config = dict(
    model='image classifier',
    targets=['object'],
    residual_init='none',
    beta1=0.9,
    max_grad_norm=1.0,
    final_lr_fraction=0.01,
)
Rows from block 12 of a small image classifier, named by matrix and row number. Rows with one number belong to one channel. Each number is 128 + 32 x the weight over its row's rms, rounded and kept within 0 to 255. All counts start at 0.
After each channel's rows are labels from the 100 images, of 14848, where the channel reaches its highest value: "top examples" is what is common among them. Only what is clearly more common there than usual is listed. The data: crops of objects in photos (Visual Genome).
# convs0: expand pointwise conv (model.blocks.12.convs.0.weight, 640x160x1x1), inputs 0-159
# convs1: depthwise 5x5 conv, stride 2 (model.blocks.12.convs.1.weight, 640x1x5x5), a 5x5 kernel
# convs2: project pointwise conv (model.blocks.12.convs.2.weight, 320x640x1x1, transposed), outputs 0-159

convs0.570 [ 73  77 174  84 138 144  92 138  75 132 152 137 130 108  81 148 115 127 188 112 161 149 127 132 111  59 122 145  99  93  91 147 107 109 112 156 115  81 110 106  94 134 115 156 146 174 108 147 107 170 152 139 153 169 160 129  92 121 139 129 153 107 159  88  78 163 183  94 143 155 114 149 161 177  68 137 173 135 149  64 169 158 117 152 145  98 124 103  81 131  97 138  80  98 162 109 129 118 123 162 113 112 128 133 162 121 135 111 127 167 132  85  95 110  79 188 193  38 135 118 102 111  85 122 146 147 109 114 177 104 111 167  78 133 125 224 143 105 108  47  77 103 118  99 143 170 120 105 124 150 130 112 186 189 147 101 134 120 130 174]
convs1.570 [147  99 174 163 111 167 161 197 164 142 168 145 135 177 133 129 164 156 163 137 151 170 139 170 140]
convs2.570 [166 127 145  84 151 149 132 107 166 106 140  95 108 102 125 109 106 136 102 149 189  69 120 202 136 131 136 144 148 109 161 103 117  95 112 127 212 123 130 190 106  37 116 101 180 110 162 148  94 124 129 122  73 110  98 150 104 136  98  82 131 139 113 152 152 173 167  99 103 135  94 121 158 150  84 112 132 119 102 125  86 126 115 154 142 140 155 115  71 145 150 130 210 146 117 161 171 115 117  48 110 110  50 119 104  91 117 201 201 112 103 107  90  78 131 128  90 158  98 146 136 125 202 150  78 120 173 143 172 133  99 141 115 116  95 150 122 140 133 103 135 169 165 120 109 116 139 134  44 151 100 141 156 109 198 192  76  90 155 110]
top examples: object: bus

convs0.49 [140 109  95 139 121  59 141 187 103 118 102 121 106 129 193  97  97 155  97 128 163 148 127 136 122 167 121 164 117 114 163 108  39  73  77 167 121 144 150 191 214 110 116 149 117  56 127  85  71 160 132  99 118 148  74 159  69 147 136  94 149 120  85 122  63 119 134 113 148 143 188 165 115 152 156 126 118 156 164 124 120 133 143 127 172 133 150 152 138 124 127  56 164 130 148 111 155 114  94  72 124 141 189 107 128 123 133 110 137 163  92 157  61 157 155  61 145 145 120 145 112 112 142 107  97  93 127 137  48 154  86 103 126 140 127 140  94 118 129 105 100  78 167 171  94 125 176 166 124 180 126 174 120  85 131 144 121  97 162 136]
convs1.49 [167 153 166 155 177  62 135 109 101  84 180 119 121 128 149  69 129 133 139  92 161 118 108 134 168]
convs2.49 [ 89 133 117 167 181 213 140 134 149 132 164 104 102 115 130 121  98  98  95 153 143 134 123 139 112 135 100 138 134 140 129 131 148 148 136 127  46 106 174 117 154 129 185 128 145 143 127 118 136 132 115 174 109  99 137 167 113 133 113 119 163 141 146 113 115 142 140  99 132 145 173  86 185 149 135 172 122 162 139 114 101 124 173 103 163  91  56 102  67 122  85 117  69  76  46 102 145 128 133 111 191 192 157 143  89 120 106 132 119 149 161 113 100 131  80 115 135 115 161 122 108 124 153 121 135  66 176  96  69 100 114  91 153  54 137 180  98 148 137  78  79 151 111 155  47  80  87 117 117 105 137  95 135 151 138 145 133 123 174 155]
top examples: object: shirt

convs0.636 [102 167 108 102  59 113 127 131  92  76 163 114  70 180 112 120  77 159 111  79 122 114 137 122 148 125 172 138 127 181  72 103 187 136  65 144 162 190 128 159 135  82 193 141 105 147 135  89 152  56 113 126 109 135  98  56 176 127  39 148 120 124 118 160 158 126 114 123 120 124 194 185 169 127 109 115 123 178 131  75 177 122 136 132 127 156 134 142 164 135 126 130 164 148 119 111 106 108 176 132 132 159 134 139 125  57 104 141 109 129 113 128 154 116 131  73  89 117  92 170 138 137  77 158 127 151 163  88 123 180  84 119 158 119 128  91 132 183 133 151 137 114  73 152 136 132 133  63 186 153 149 116 178 121 127 136 187 165 156 141]
convs1.636 [150 126 155 142 148 165 198 156 175 179  90 114 132 130 101 153 117 172 151  94 131  82  97  82 124]
convs2.636 [135 158 104  97 117 147 172 106 123 107 112 117  72 141  69 146 129 167 137 153 153 116 146 121 144 126 118 185 132 149 106  93 180  39 176 182 105 130 143  96 152 140 124 185 173 109 139 184 165  90 137 113 160 143 144 120 158 112  39 172 109 116 165 169 132 143  77  85 125 126 113 121 132 119 139 131 124 149 180 160 118 148 163  75 115 183 152 128 143  97 118 114 117 129 128  93  75 134 115 166 117 149 186  84 155 223  94  95 106 167  84  78 118 129 157 138 135 158  86  97 133 135  97 100 120 141 165 119 162  62 157 139 167 111 162  95 134  89  85  84 102 124 149 106 119 119 145 142 129  67 137 107 118 123 121  95 123 110  78 185]
top examples: object: shirt

convs0.599 [136 165 155 145  62 130 134  96 133 164  69 142 150 107 143 119 102 119 107 181 131 100  78 172 127 131 150  97 166 170 155  83  95 103 128 164 199  76 129 157 141 142 105 183 164 111 101 154 148 158 151 162 119 163  97 108 102 118 175 145 135 209 144 170 111 129  97  41 101 180 171 120 140 153 125 165  87 129 190 166 159 162  70 124  92 104 141 101 122  94 125 149 156 178 144 116 149 152  95 127 162 139 140  88 150 171 121  86 106 113 155  92 129 172 139 159 159 133  64 134  67 137 169 110 126 115 141 161  80 147  99 148 146 102 114 119  94 157 115 126  76 142 124 145 109 136 144  79  75 185 137 143 201 116 176  85 106 175 114 116]
convs1.599 [ 57 124 159 168 195 123 124 125  78  80 133 129 106 116 197 124 157 103 105 109 123 134 127 102 143]
convs2.599 [ 63 127 135 166 157 123 103  92 156  92 132 128 134  95  98 192 134 100 187 186 145 120 108 137 120 138 161 110 139 137 116 141  98 133  88 131 125 143 136 110 212 137 131 133 171 129 126  87 128 143 175 140 133 148 157 169  97  94 134  87 119 122 149 166 103 192 157  95 127 151 173 162 137 100  94 132 100 106 179 136 116 108 136 105 100 117 114 130 100 104 158  77 109 122 190 175  91 118 106  89 153 140 142 123  84 108 165 121 105 165  98 130 165 104 163  96  86 112 128 132 145 174 106 111 108  75 125 214 118 169 185 195 121 158  94 129  61  84 170 101 119 106 112 129 131 122  71 139 159 160  53 146 133 103 129 142 101 109 193 121]
top examples: object: shirt

convs0.228 [ 92 166 112 169 184  83 129  95  84 131 145 109 119 127 116 123 104  86 173 160 158 117  89 137  67 156 164 133 105 173  87 124  63 108 119 139 116 154  99 157 113 102 135 152 120 169 114 107 128  83 144 137 127 116 139  92  81 112 116 148 136 139 152 118 153  83 152  89 100 157 151 133 124 122 144  86 148 196 178 143 122 146  56 182 111  84  84 159 140 117  79 122 100 130 110 148  92 141 162  88 117 200 107  95 145  95  91 112 118 158 165 182 121 106  64 124 166  93  97 138 144  82 145 119 104 105 146 181 114 186 109 147 169 101 125 118  96 188 129 123 104 126 190 158 179  56 110 111 107 158 142 187  82 136  78  64 133 190 130  95]
convs1.228 [128 134  69  99 153 138 147 147 133 142 151 152 164 159 154 134 164 151 188 113 139 133 208 180 153]
convs2.228 [ 93  95 140  89 133 139 164 125  47 161 193 110  97 101 140 121 157 172 116 179  71  73 119  96 147 110 115  75 138 106  74 156 130 134 171 167 108 135 189  96 106 140 179 206 103  97 136 133 136  90 151 130 180 157 138 162 133 142 149 155 143 217 126 129 162 113 116 147 119 152 122 108 109 104 111  75 160 135 131 189 141 137 147 111 123 119  86 117 129 149 132 109  85 186 130  73 175 173 129 141 163 154 119 171 146 138 140 140 102 185 163 160 129 134 156  48 107 166 149 171 125 126 137 167 101 135 175 108  38 143 104 118  63 124 208 111  93 133 165  86 105 160  90 129 125 177 119 138  91 126 157 118  66 181 158  71  90 131 140  91]
top examples: object: hair

convs0.154 [ 95 152 121 197 151 159 117  86  76 120 112  75 145 154 105 142 122 173 192  99 177 161 142 125 142 139 209 104  93 147  80 159 120 113 140 111 144 183 165  79 104 106 179 167 192 141 154 115 150  95 137 154 173  74 161 134 105 183 168 132 153 124  82  83 114 115 113  92 189 175 117 135 133  91 152 152 120 180 165 137 111 127 133 172  88 172 150 159 132 125  86 151 119 147 135 113 166  77 178 148 100 127 104 134 156  68 133  83 154 160 121  59  75 108 106 137 119 107  74 111 120 140  88  88 102 114 177 106 125 223 129 178 133 144 151 141 152 162 137 106 112 146 118 145 108 133 148 127 202 140 142 124 105 113 144  83 146 140 107 131]
convs1.154 [152 129  69 143 193  78 154 128 119 149  94 106 159 124 131  67  97  98 145 112 140 174 126 144  83]
convs2.154 [ 75 120 236 127 173 152 176  73 116 165 167 113 128 177  86 112 170 163  85 169 101  69 208 156 156 138  68 157  97 147 161 139 127 126 139 136 151 124 138 151 137 175 115 124 136  91 198 129 134 116 104 103 142 117 176 139  88  91 196 121 119 102 141 166 105 129 184 118 159 113 188  73  94 166 129 121 136 123 184 163 179  87  87 182 182 133 119 133 144 189 129 155 143 150 120 110 174 115  45 119 183 110 129 115 136 117 102 152 113 138 127 139 108 107  66 150  65 173  85 118 123 137 140 131 150 140  73  95 156  84 112  83 132 148 132 140 142  71  92  86 192 166 136 119  90 154 147 138 115 127 127 127  81 116  84 161 100 146 164 129]
top examples: object: hair

convs0.577 [105 157 196 157 140  70  54 114 142  80 158 140 119 131 102 120 117 165 143 111 119 110 115 181 147 205 135  77  65 219 150 148 142 118 131 121 150  96 106 115 154 182 145 100 141 178 108 143 126  95 191 130 108 139 115 164  61 147 176 178 142 128 139 131  73 174 173 131  72 176 159 119 138 141 139  87 187 131 161  64 145 177 108 132  74 105  65 138 156 113 109 193 101 148 154 135 153 116 153 131 108 130 119 104 132 133  94 129 135 180 112 136 158 154  82 134 118  76 105 181 136 149  62 144  78 100 128 176  99 153 123 147 143 124 123 129  83 188 116 111 124 110 133 153 144  95 144 106 145 134 150 136 154 118 137  72  88  99 121 121]
convs1.577 [120  94 120 134 132 114 115 151 123 115 137 154 157 135 192 160 199 188 192 188 126 127 127 131 119]
convs2.577 [117 172 151 171 130 170 158 131  83 135 120 155 132 117 125 121  90 119  60 133  93  76 127 152 102  71 120 136 152 133  98 134 128 114 114  81 116 193  71 121 135 185 177 114 136 121 167 180 174 103 102  84 151 164 139 108 152 160  90 124  96 101 104 113 153 125 103 160 135 131 117 100  94 108 105 109 127 119 153 133 136 128 139 119  60  93  91 114 117  95  99  92 119 132 156 158 157 120 149 123 162  96 206 139 185 144 166 106  94 171 101 104 154 109  82  89 107 115 155 139  50 141 161 133 104 172 188  84 111 189 119 120 130 111 110 203  99  71 103  57 167 131 131  85 124 108 161 165 168 113 138 117 121  98 128 113  89 159 168 104]
top examples: object: hair

convs0.65 [129 181 125 126 135 185 126 114 160 147 131 102 103 133 138 125  82 133 156 146 149 107 165 183 147 124 125 109  95 130 151 129 150  98 184  94 162 151 126  90 162 145 150 164 101  99 126  92 128 140 145 167 131  99  47 127 140  36 192 153 126 131  83 161 221  86 155 187 124 103  60 164  82 120 124 135 127 116  96  93 136 156 136  91 131 147 106 131  23 121  93 131 136 134  86 116 100  92 144 134 129  66 161 163 113 127 135 135 143  96 131 145 101  90 215 131 157 144 127  90 176 132 121 140  80 133 116 107 153 193 115 169  99 111 195 109 147 116 135 148 118 102 132  89 101 151 104 144  99 113 135 133 117 120 201 107 101 187 102 168]
convs1.65 [213 195 112 183 158  85 154 106 103 102  98 164 153 134 124 130 106 147 127 133 117 132 124  90 132]
convs2.65 [125 150 165 128 123  83 115 131 122 148 118 112 155 229  81 184 147 114 152 115 162 166 147  56 137  98 121 139 166 129 152 152  56 145 103 119 145 151 122 123 134  96  86 158 104  92 163 125 150 109 136 118 106 156  42 132  80 177 144 106 112 173 135 152 190 110 159 147 170 153 102 185 114 113 132  81 140  49 158 109 172 146 118 101 125 173 119 129 131 122 150 136 157 164 176  38 114 136  86 124  93 141 120 156 108 108 160 177 165 150 159 163  90 109 109 126 180 122 137 117 119 150 152 128 149 128 109 147 118 150 178 129 149 120  93 103 107 166 121  74 140  83  72 103  80  72 146 157 139 154  56 128 120 121 159 165 192 146  75 117]
top examples: object: man

convs0.225 [ 95 152 159 180 132 185  97 145  80 159 181 140 166 148 145 115 141 104 137  95 141 122 105 151 127  81 171 181 144 178 123 138 158  98 118  85 131 137 118 128 164 162 152 122 147 133 147 126  90 140 152 108 142 153  70 164 104 162 125 128  45 129  89 222 133  94 173 117 103 122 107 144 142 141  71 193 134  53 131  89 134 225  82 185 102 113  89 171 132 101 146 118 161  99 144 182  93 134 162 123 125 114 181 117 180  97 106 123 124 129 138 149 157 178  95 127 110  92 115 140 103 106 135 109 133 108 176 138 102 100 134  98 149 133 149  47 112 164  83  72 119 135 103 168 134 136 149  95 123 208 149 156 139 126 165 109 155 154 140 116]
convs1.225 [ 70  66 118 118 106 146 154 136  96  89 151 140 119 110 117 187 166 165 149 139 150 128 153  88  70]
convs2.225 [ 81 110  99 154 112 125 108 102 102 148  87 147 195 160 101 143 150 142 104 113 153  81 139 158  99 126 150 120 112 201 118 207 124 139 140 146 115 183 164 147 130 114 145 142  52  85 197 151 137  98  65 128 156 102 164 113 138 122 105 136 133  79 119  80 109 126 120 118  92 107 173  84 153 155 112 106 170 155 102 101 126 158 135 103  50  97  80  74 151  99 139 138  69 139  96 143 164 159 135 114 135 148 118 136 152 142 159 152 171  95 124 155 165 127  95 119  64 114 131 142  92  95 215 135 141 143 126 169 170  84 125 136 169 132 171 113 140 118 108 138 130 113 123 119  99 167 199 148 144 110 131 127 108 148  81 123 108  97 148  80]
top examples: object: hair

convs0.551 [161 176 120 160 137 114 140 131 111 177  83  48 155 155 128 137  70 148 105 161  98  98 114 163 102 149 132 111 187 165 159  83 101 106 115  99 152  99 128 159 189  99 166 109  89 164 136  97 157 136 159 128 121 171 124  93  82 108  73 188 127 146 151 108 105 152  89 135 100 105 163  94 130 149 120 176  70 100 118 112 100 137  81 153 144 100  85 192 162 117  95 132 146 119 103 165 135 103  98 154 131 149 164 134 169 130 171 112 145 143  89 123 113 110 106  51  65 102 104  86 131 102 233  92 142 143 132 163 114 146 108 166 170  73 184 112 133 131 110 147 135 124 147 111 137 136  98 131  88 167 204 142 123 117 174 170 168 153 171 119]
convs1.551 [173 159 163 146 188  88  98  78 101  71 141 163 148 137 164  97 121  80 115  94 119 135 105 126 122]
convs2.551 [138  99 135 145 121 106  77 126 157 153 158  90  98  64 164 142 118 135 131  96 162 147 108 167 140 158 128 152 143  92 119 144 137 102  98 132 157  79 154 113 209 116 113 108 144 180 160  91 101  99  89 154 195  79 169 100 103 110 122 123  69 130 147 137 195 131 115 136 120 130 138 115 131  73 155 123 119 172 168 177 140 158 130  79 215  72 122 119 191 108 142 132 141 152 142 168 123 168 133 110 162 166 132  43 103 155  78  86 155 146  87 137 138  79 196 170 149 122 140  97 168 143 167  61 170 182 114 128 139 156  74 134 123  81  99  90 128  94 158 141 115 142 121 156 100 118 134 166 125 142 149 160  94 121 115 150 106 160 127  89]
top examples: object: shirt

convs0.627 [184 100 128 126 120 151 147 113 141 139 134 139  31  88  79  98 109 108  79  44 180 154 101 166 153  97 172 125 164 110  98  74 161 125 115 105 144 156 116 133  73 143 104 167 120 166  97  73  90  58 110 118 163 161 118  73 163 154  96 126 139 121 100  92 134  83 100 190 107 109 158 147 119 131 186 119 129  96 116 151 122 124  93 115 157 100 160 114 144 151 129 147 163  89 192 152 108 141 122 110 141 170  74 106 175 135  89 134 122 131 125  99 145 121 136 123 196 170 111 114 132 106  82 192 192 197 172 137 149  80 150 117 160 113 117 152 171 132 139 158 160 134  97 155  98  88 189  92 119  75 109 127 124 135 158 162  90 121 120 115]
convs1.627 [160 182 173 185 183 103  96 130 135  92  82 109 135  92 108 108 126 120 143 115 117 174  90 157 102]
convs2.627 [133 148 135  95  90  61 102 181 141 117 157 140 126 113 120 128 166 152  83 137  74  54 136 195 151 168 169 183  73 118  66 119  90 112 106 134 159 126  92 118 128  94 204 142 129 102 107 148  90 101 117 147 157 145 125  86 110 159 134 133 145 144  71 174 183 132 101  97 173 143 104 119  98 153 121 138  77  83 125  94 151 125 124 133 101 157  83  68 113 138 130 130 167 134 120 123 103 135 117 149 219 147 106 112 189  78 137 142 146 112  82 158 138 136 111 120 138  96  71 156 115 102 191 107 132 142 129 130 109 139 112 137 131 151 170 189 122 112 133  72 129 167 128  86 142 129 145 158 101  74 114 163 123 149 106 175 106 160 135  88]
top examples: object: tree

convs0.378 [129 168 106 139 148 161 120 189 133 150 114 122 146 174 154  94  74 117 125 123 151 119 113  94 168 157 117  77 134 152 151 157 160 132  59 142 164 178 153 121  94 128 144 108 118 143 149 145  56 137 149 114 151 119 103 134 142  94 191 133 141 105 127 132 148 149 155 125  96 177 147 167 112  86  99 160 196 130 179 122 116 100  51  66 127 105  96  82 111 158 138 166 206 133  89  69 141  68 124 129 122 125 119 167 155 156 113 174 136  77 108 122 133 111 202 139 177 131 106 141 222 108 103 164  56 142  92 125 129 147  91 129  75  79 125  95 149 121 166 151 161 139  94 143 112  86  99 131 103  82 117 125 182 116 163 175 108 134 101 107]
convs1.378 [120 152 163 157  97 176 144 131 131 190 121 116 117  97 146  66 175  98 147  99 123 169 103 181 103]
convs2.378 [122 144 150 158 136 133 153 162 123 216 146 168 123 105 159 111 134 114 161 154 100 158  82 142 118 105 181 163 123 110 116 108 127 155 152 104  57 110 129 125 195 136 126 183  51 140 124 117 195 104 103  89  84 129 113  96 127 108  43 152 122 116 131 114  99 112 114 135 193 196 152 113 103 106  90 100 125 125 131  93 138 151 168 198 119 121 200 151 100  93 146  91 120  50 120 172 124 154 199  96 108 183 133 154 127 149 145 118  77 133 139 103 120  76 129 116 107 194 128 137  61 149 101 124 101 168 118 158  88 176  82 104 171 116  83 183 136 143 119 112 129 153 141 100 140 115 159 114 115 150 132  93 153  88 144 118 117 157 122  75]
top examples: object: shirt

convs0.90 [123 126  93 174 157  75 149  59 132 130 111  68 120 134  87 163 104 152 152  97 115 103 127 113 163 173 154  66 142 146 110 134 140 135 194 127 176  95  96  81 149 160 134 145 143 176 116 100 192  90 206 130 148 157 113 196 130 143 143 151 124 148  94 169  61 119 144  99 100 185 156 142 133 184 141  92 173 185 151 165 144 166 190 109 102 108 125 112 154 182 110 152  93 160 188 106  93 124 155 153 130 162 124  94 189 142 148  81 103 104 102 119 150  83 108 157 156 106  93 117 114  88  97  81 139 100 131 157  73 121 147 134 150 118 119 116  70 147 119  93 145 147  92 157 103  98 138  70 138 126 143 158 129 129 144  64 145 182 100 142]
convs1.90 [161 118 174 159 158 107 138 139 151  93 116 152 165 183 145 148 161 168 212 147 116  99 131 138  96]
convs2.90 [175  91 163 156  96 129 121  97 114 103 151 170 109 166 148 133 201  98  40 129 106 104 131  90 106 108 174 147 114  93 116 195 157 124  61 114 100 125  88 122 145 138 148 130 138  99 168 204 200 102 149 131 127 178  97 111 151 150 146 154 137 147 128 131 133 113 122 135 165 103 114 172 125 165 126  93  67  33 139 139 144 154 146 120  82 102 131 114  84 139  89  98 129  97 143  92 126 148 173 162 161  99 167 100 117 146 141  54  99 167 108 150 152  50 119 116 126 124 155 151 142 140 159 135  84 156 175 112 108 116 158 139 138 100 146 164  74 136 185  77 176  70 103 114 102 176 166 169 171 116 136 148 180 113 153 126 128 184 131 126]
top examples: object: hair

convs0.312 [ 79 183 128  80 107 161 155 151 151 162 118 130  92 131 118 145  79 180 172 129 146 132 105 150 181 101 186 172 151 141 127 108 156 145 150 124 100 105 212 129 153 144 130 197 147 129 164  85 155 139 158 148 142 150 136  82 152  96 112 101 116 188 151 133 135 174 111 146 135 135 132 117 151 107 149 119  45 164 157 175 115 142 137 139 111 131  98 201 129 150 113 126 188 153 162 120 154 161 105 157  44 124 134 143 160  90 224 154 174 111 115  89  88  98 124 123 154 114 142 154 119 109  82 187  80  95 107 133  94 121  52 130 176 174 106 163 101 134 109 123 129 169 130 115 133 178 128 180  94 103 127  92 153 143 114 100 184  92 136 125]
convs1.312 [158 146 162 164 122 145 147 140 150 125 154 152 208 217 120 113 122 142 121 121 120 160 178 154 135]
convs2.312 [ 98  87 131 159 157 102 103 155 131 124 109 135 136  87 142  95 140 170 196 134 209  77 137 142 106 164 123  84 130 140 144 135 140 171 116 129 145 119 141 101 128  78 134 148 117 122 110 100  62 117 137 115 125 130 112  85 156 140 125 105 137  76 145 106 123 132 217  77 158 181 160 145 134 189  77 193 130 102 130 137  60 121 146 136 140 148  57 117  62 171 109  64 158  85 146 159 123 120 124 147  88 142 102 181 122 118 103 167 153 153 130 109 162 135 154 105  91 114 127 111 122 200 141 143 128  91  86 173 133 161 181 114  86 140 150 147 104 148 147 123 116 124  83 173 176 137 130 142 133 181  97  68 129 123 106 101 108  48 169 141]
top examples: object: tree

convs0.5 [148 149  71  97 111 195 110 172 130  91  77 120 155 176 119  72 133 162  90 119 125  96 102 108 114 127 101 171  90 159 182 106 156  90 113 173 146 143  86  90 148 145 146 135 118 112 155 134 122  82 178 128 163 130  86 124 146  89 135 150 160 131 109 171 200 131 121 129 138 111  99 103 153 112 112  95 162 154 152  95 130 173  77 119 141 119  86  61 178  63  99 109 116  77 131 141 176 123 168 130 105 126 138 199  86  63 135 113 115 111  82 125 215 120 122 106 148 112 129 146 171 144 125 135 133 126 155 141 144 109  63 123 127 156 136 160 135 187 209 145 142 161 145 145  94 187 119  83  92 136 124 121 165 120  68 103 165  86 143  76]
convs1.5 [136 161 130 153 101 169  91 117 104 178 177 169 124 153 182 135 118 188 153 127 140 133  81 110 175]
convs2.5 [163  85 120 145 139 116  91 119 172 137 135 147 140 139  83 147 173 110 104 143 124 177 193 107 143 151 177 135 131 126 108 138 112 133 133 149 115  79 110 146 115 147 121 141 122 117  87 161 134 133 168 127 130 171 173 148  81 155 153 132 106 103 167 113 134  82  89 180 119  86 103 165  93 152  94 113 136  68 126 152 144 134 129 171  91 147 153 162  65 190  56 160 121 115 111 138  98 133 127 105 106 118  76 116 149 144 130 150 123 147  88  79 153 147 167 142 121 122 112 198 143  58 104 144 109 145 129 172 180 115 102 164 168 162 143 143 207  61  97 115 137 160 143 122  87 134 179  80  98 111 191 175 202 121 176 128 100 181 137 125]
top examples: object: shirt

convs0.600 [ 36  97 146 101 171  40 100 129 143 120  77 186 225 213 128 133 154 127 135 123 136 132 170  86 133 128 152 104 140  95 118 165 111 146 112 132 159 140 142 152 133  98 146 130  83 163 175 144 105 132 164 145 113 138 181  72 149 117  87 111 137 220 124 139 108 154 130 144 173 177 108 106 132 143 143 135 138 157 149 143  95 110 156 113  98 133 135 172 163 121 109 184  92 150 124 147 151 152 152 161  95 134 143 130 117 148 126 155  92 166 121 131 116 109 108 114 123  84  87 139  97  95 112 109 129 147 153 121 128 154  67 170 132 111 113 102 173 184 135  74 160 144 130 131 165  76 141 114 173 152 224 107 161 193 107  86 115  82 102 105]
convs1.600 [116 155 141 123 135 151 171 152 191 146 123 139 158 170 100 147 167 155 201 140 173 141 124 106 181]
convs2.600 [125 145  98  97  64 154 157 135  87  98  99 169 159 133 139 120 136 162 179 106 127 133 137  69 147 138 156 135  80 141 158 206 110 103 141  97 152 149 153 120 112  86 141 137  64 124 149 155 115 115 157 134 156 157 112 139 144 213 149 146 134 107  82  85 106  83 117 120 118 130 175 101 143 177 164  54 107 149 121  74 111  85 105 102 172 124 103 146 171  99 126  46 123 180 145 139 115 108 139 130 160 178 180 172  88 140 160 143 139 141 125  45 143 199  86 204 102  88 154 121 114 159 213 161 144 138  55 183 121 127 135  87 105  96 120 160 117 127 125 179  89 131 143 134 148 120 159 123 157 165 167 105 118 148 123 129 167  80 163  93]
top examples: object: grass

convs0.553 [ 99 117  99 125  81 141 127 141 149 168 145 176  92 126  86 190 112 176  79 128  83  89 156 132 188  98 173 116  73 142 154 100 132  92 138 113 157  97 160 120 145 160 160 180  97 130  75 103 135  60 162  89 163 157  86 107 116 140 117 157 134 181 139 167 159 101 138 169  68  92 178 131  91 148 127 211 147 162 160  83 175 229  71 150 135 150 109 103 127 192  95 124 117 130 188 155 145 137 110 105 136 153 126 179 107 110 121 101 134  87 111 112 123  92 126 103 141 134 152  85 119 148 131 123 111 124 144 165  88 101  94 161 128 131 105 110 135 165 136 131  62 104 147 104  95 106 154 106  91 170 166 172 120  80 165  94 136 176 124 122]
convs1.553 [171 156 166 101  89 173 200 169 144 138 165 156 161 130 131 127 162 147 159 161 128 156 106 166 106]
convs2.553 [ 87 174  86 127 128 124 152 142  89  96 117 183 124 126 103 160 189  95 177 104 118 152  58 136 117 131 108  76 102 133 118 171 100 123 194 131  58 116 162 121 126 104 130 177  94 133 102 128 166 104  71 179 107 140 179 120 103 124 102 138 123 115  93 114 129  77 151 118 147  88 134 171 117  91 145 103  99 110 108 157 123 118 130 119 119 152 133 156 141 111 150 136 102 128 115 244 116 123 122 158 131  95 209 124 138 126  86 144 120 145  96 107 141 155 151 132 111 195 139 130 115  89 100  68 113 135 109 173 169 148 143 185 175 141 132 102 116 174 130 172  82 109 166  96 179 124  80 162 134 116 120 130 163 137 186 135 175 101  87 119]
top examples: object: man

convs0.446 [ 87 131 146  95 206 111 121  86  69  95 151 130 131 132  98  77 119 123 205 134 134  87  79 167 164 123 149  67 130 121 168 183  86 151 172 156  81 127 127 107 117 119 129 163 142 175  76 169 130 103 139 115 116 143 164 114 106 171 111 117 160 102 147  95 108 105 141 134  98 143 133 164 123 162 141 177 168 145 168 150 154 126 110 140 119  96 116 166 154 124 145 136  36 116 108 120 163 137 159 140 105 105 172  69 122  98 117  96 148 164 128 105 137  79  61 162 136  20 109 175 130 171 143 145 135 133 109 111 116 155 103  88 144  98 118 144  79 195 104  96 124 164 100 193 146 140  77  97 122 153 132 146  93 137  95  69 152 116  88 157]
convs1.446 [140 134 143 136 151 128 152 142 155 154 123 186 162 159 162 118 193 173 145 215 150 139 141 142 152]
convs2.446 [ 58  80 152 101 182 121  99 137  83 119 183  85 141 138 128 188 108  89 118 135 115  51 116 112  52 148  90 137 132 145 127 123  97 150 132 111 118 145 132 128 173 176 148 129 151 140 180 120  92 141 144  93  96 179 147 181 149 165 149 117 118 143 145 179 133 143 122 178  60 171 163 135 127 116 163 157 109  79  93 150 171 110 168  97 108 123 112 146  63 118  70 159 107 149 112 150 160 144 134 112 190 178 133 134 146 149 136 126 134 124 138 182 125 138  62 109 152 152 124 117  93  92 150 172 157 114 150 111 128 185 140 110 166 142 134 119  97  79 123  90  65 128 111  99 131 111 177  95 106 164 115 118  95 127 148 138 114  73 132 121]
top examples: object: hair

convs0.344 [135 179 182  80 154 174 158 115 154 138 191 153 100 134 172 138 111  81 108 142  66 126 120 168 123 129 105 107  71 147 165 108 106 124  99 149 103 167 134 151 150 123 127 145  98  89  97 140  85 127  84 125 100 170 124 118  99 103  79  65 152  92  71 114 215 160  70 148 193 112  68 169 117 119 121 150  94 105 167 203 103 116  97 100 164 153 178 165  86 147 147 120 145 113  61 109 167 133 106 161 114  85 132 136 128 209 107 158 148 119 105  95 151  82 144  94 146 116 114 126 138 148 118 207 102 121 144 100 108 135 126 128 131  91  80  95 111 106 171 123  97 112 169 130 121 135 135  91 107 163 125 115 166 143 205 145 158 108 109 147]
convs1.344 [100 111 161 134 184 161 129 178 133 166 165 133 146 135 169 162 149 142 135 161 173 169 175 170 163]
convs2.344 [124  89 125 126 122 102 116 149  67 122 172 172 158 129 144  83 139 134 147 127  49  96 143 162 142 136 183 153 147  75 139 122 114 174  69 108 138 158  90 147 135  80 146 154 112 144 136 159 131 103 195  81 107  70 125 142 163 114 109 118  71  94 116 160 189 136 167 177 139 116 106  93 135 165 151 145 125 197 113 113  83 149 168 112  96 157 157 149  78 160 140 152  88 188 132 124 157 134 169 127 118 179  92 153 116  88 155 119 108 168 116 119 117 131 151 135 112 146 164 148 123  97 100 144 137 159  66 107 123 159 124 121  92 112 132 100 139 107 140 139 105 129 137 140 144 117 162 174 184 177 130 149  91 141 101 139  75  97 154  71]
top examples: object: sky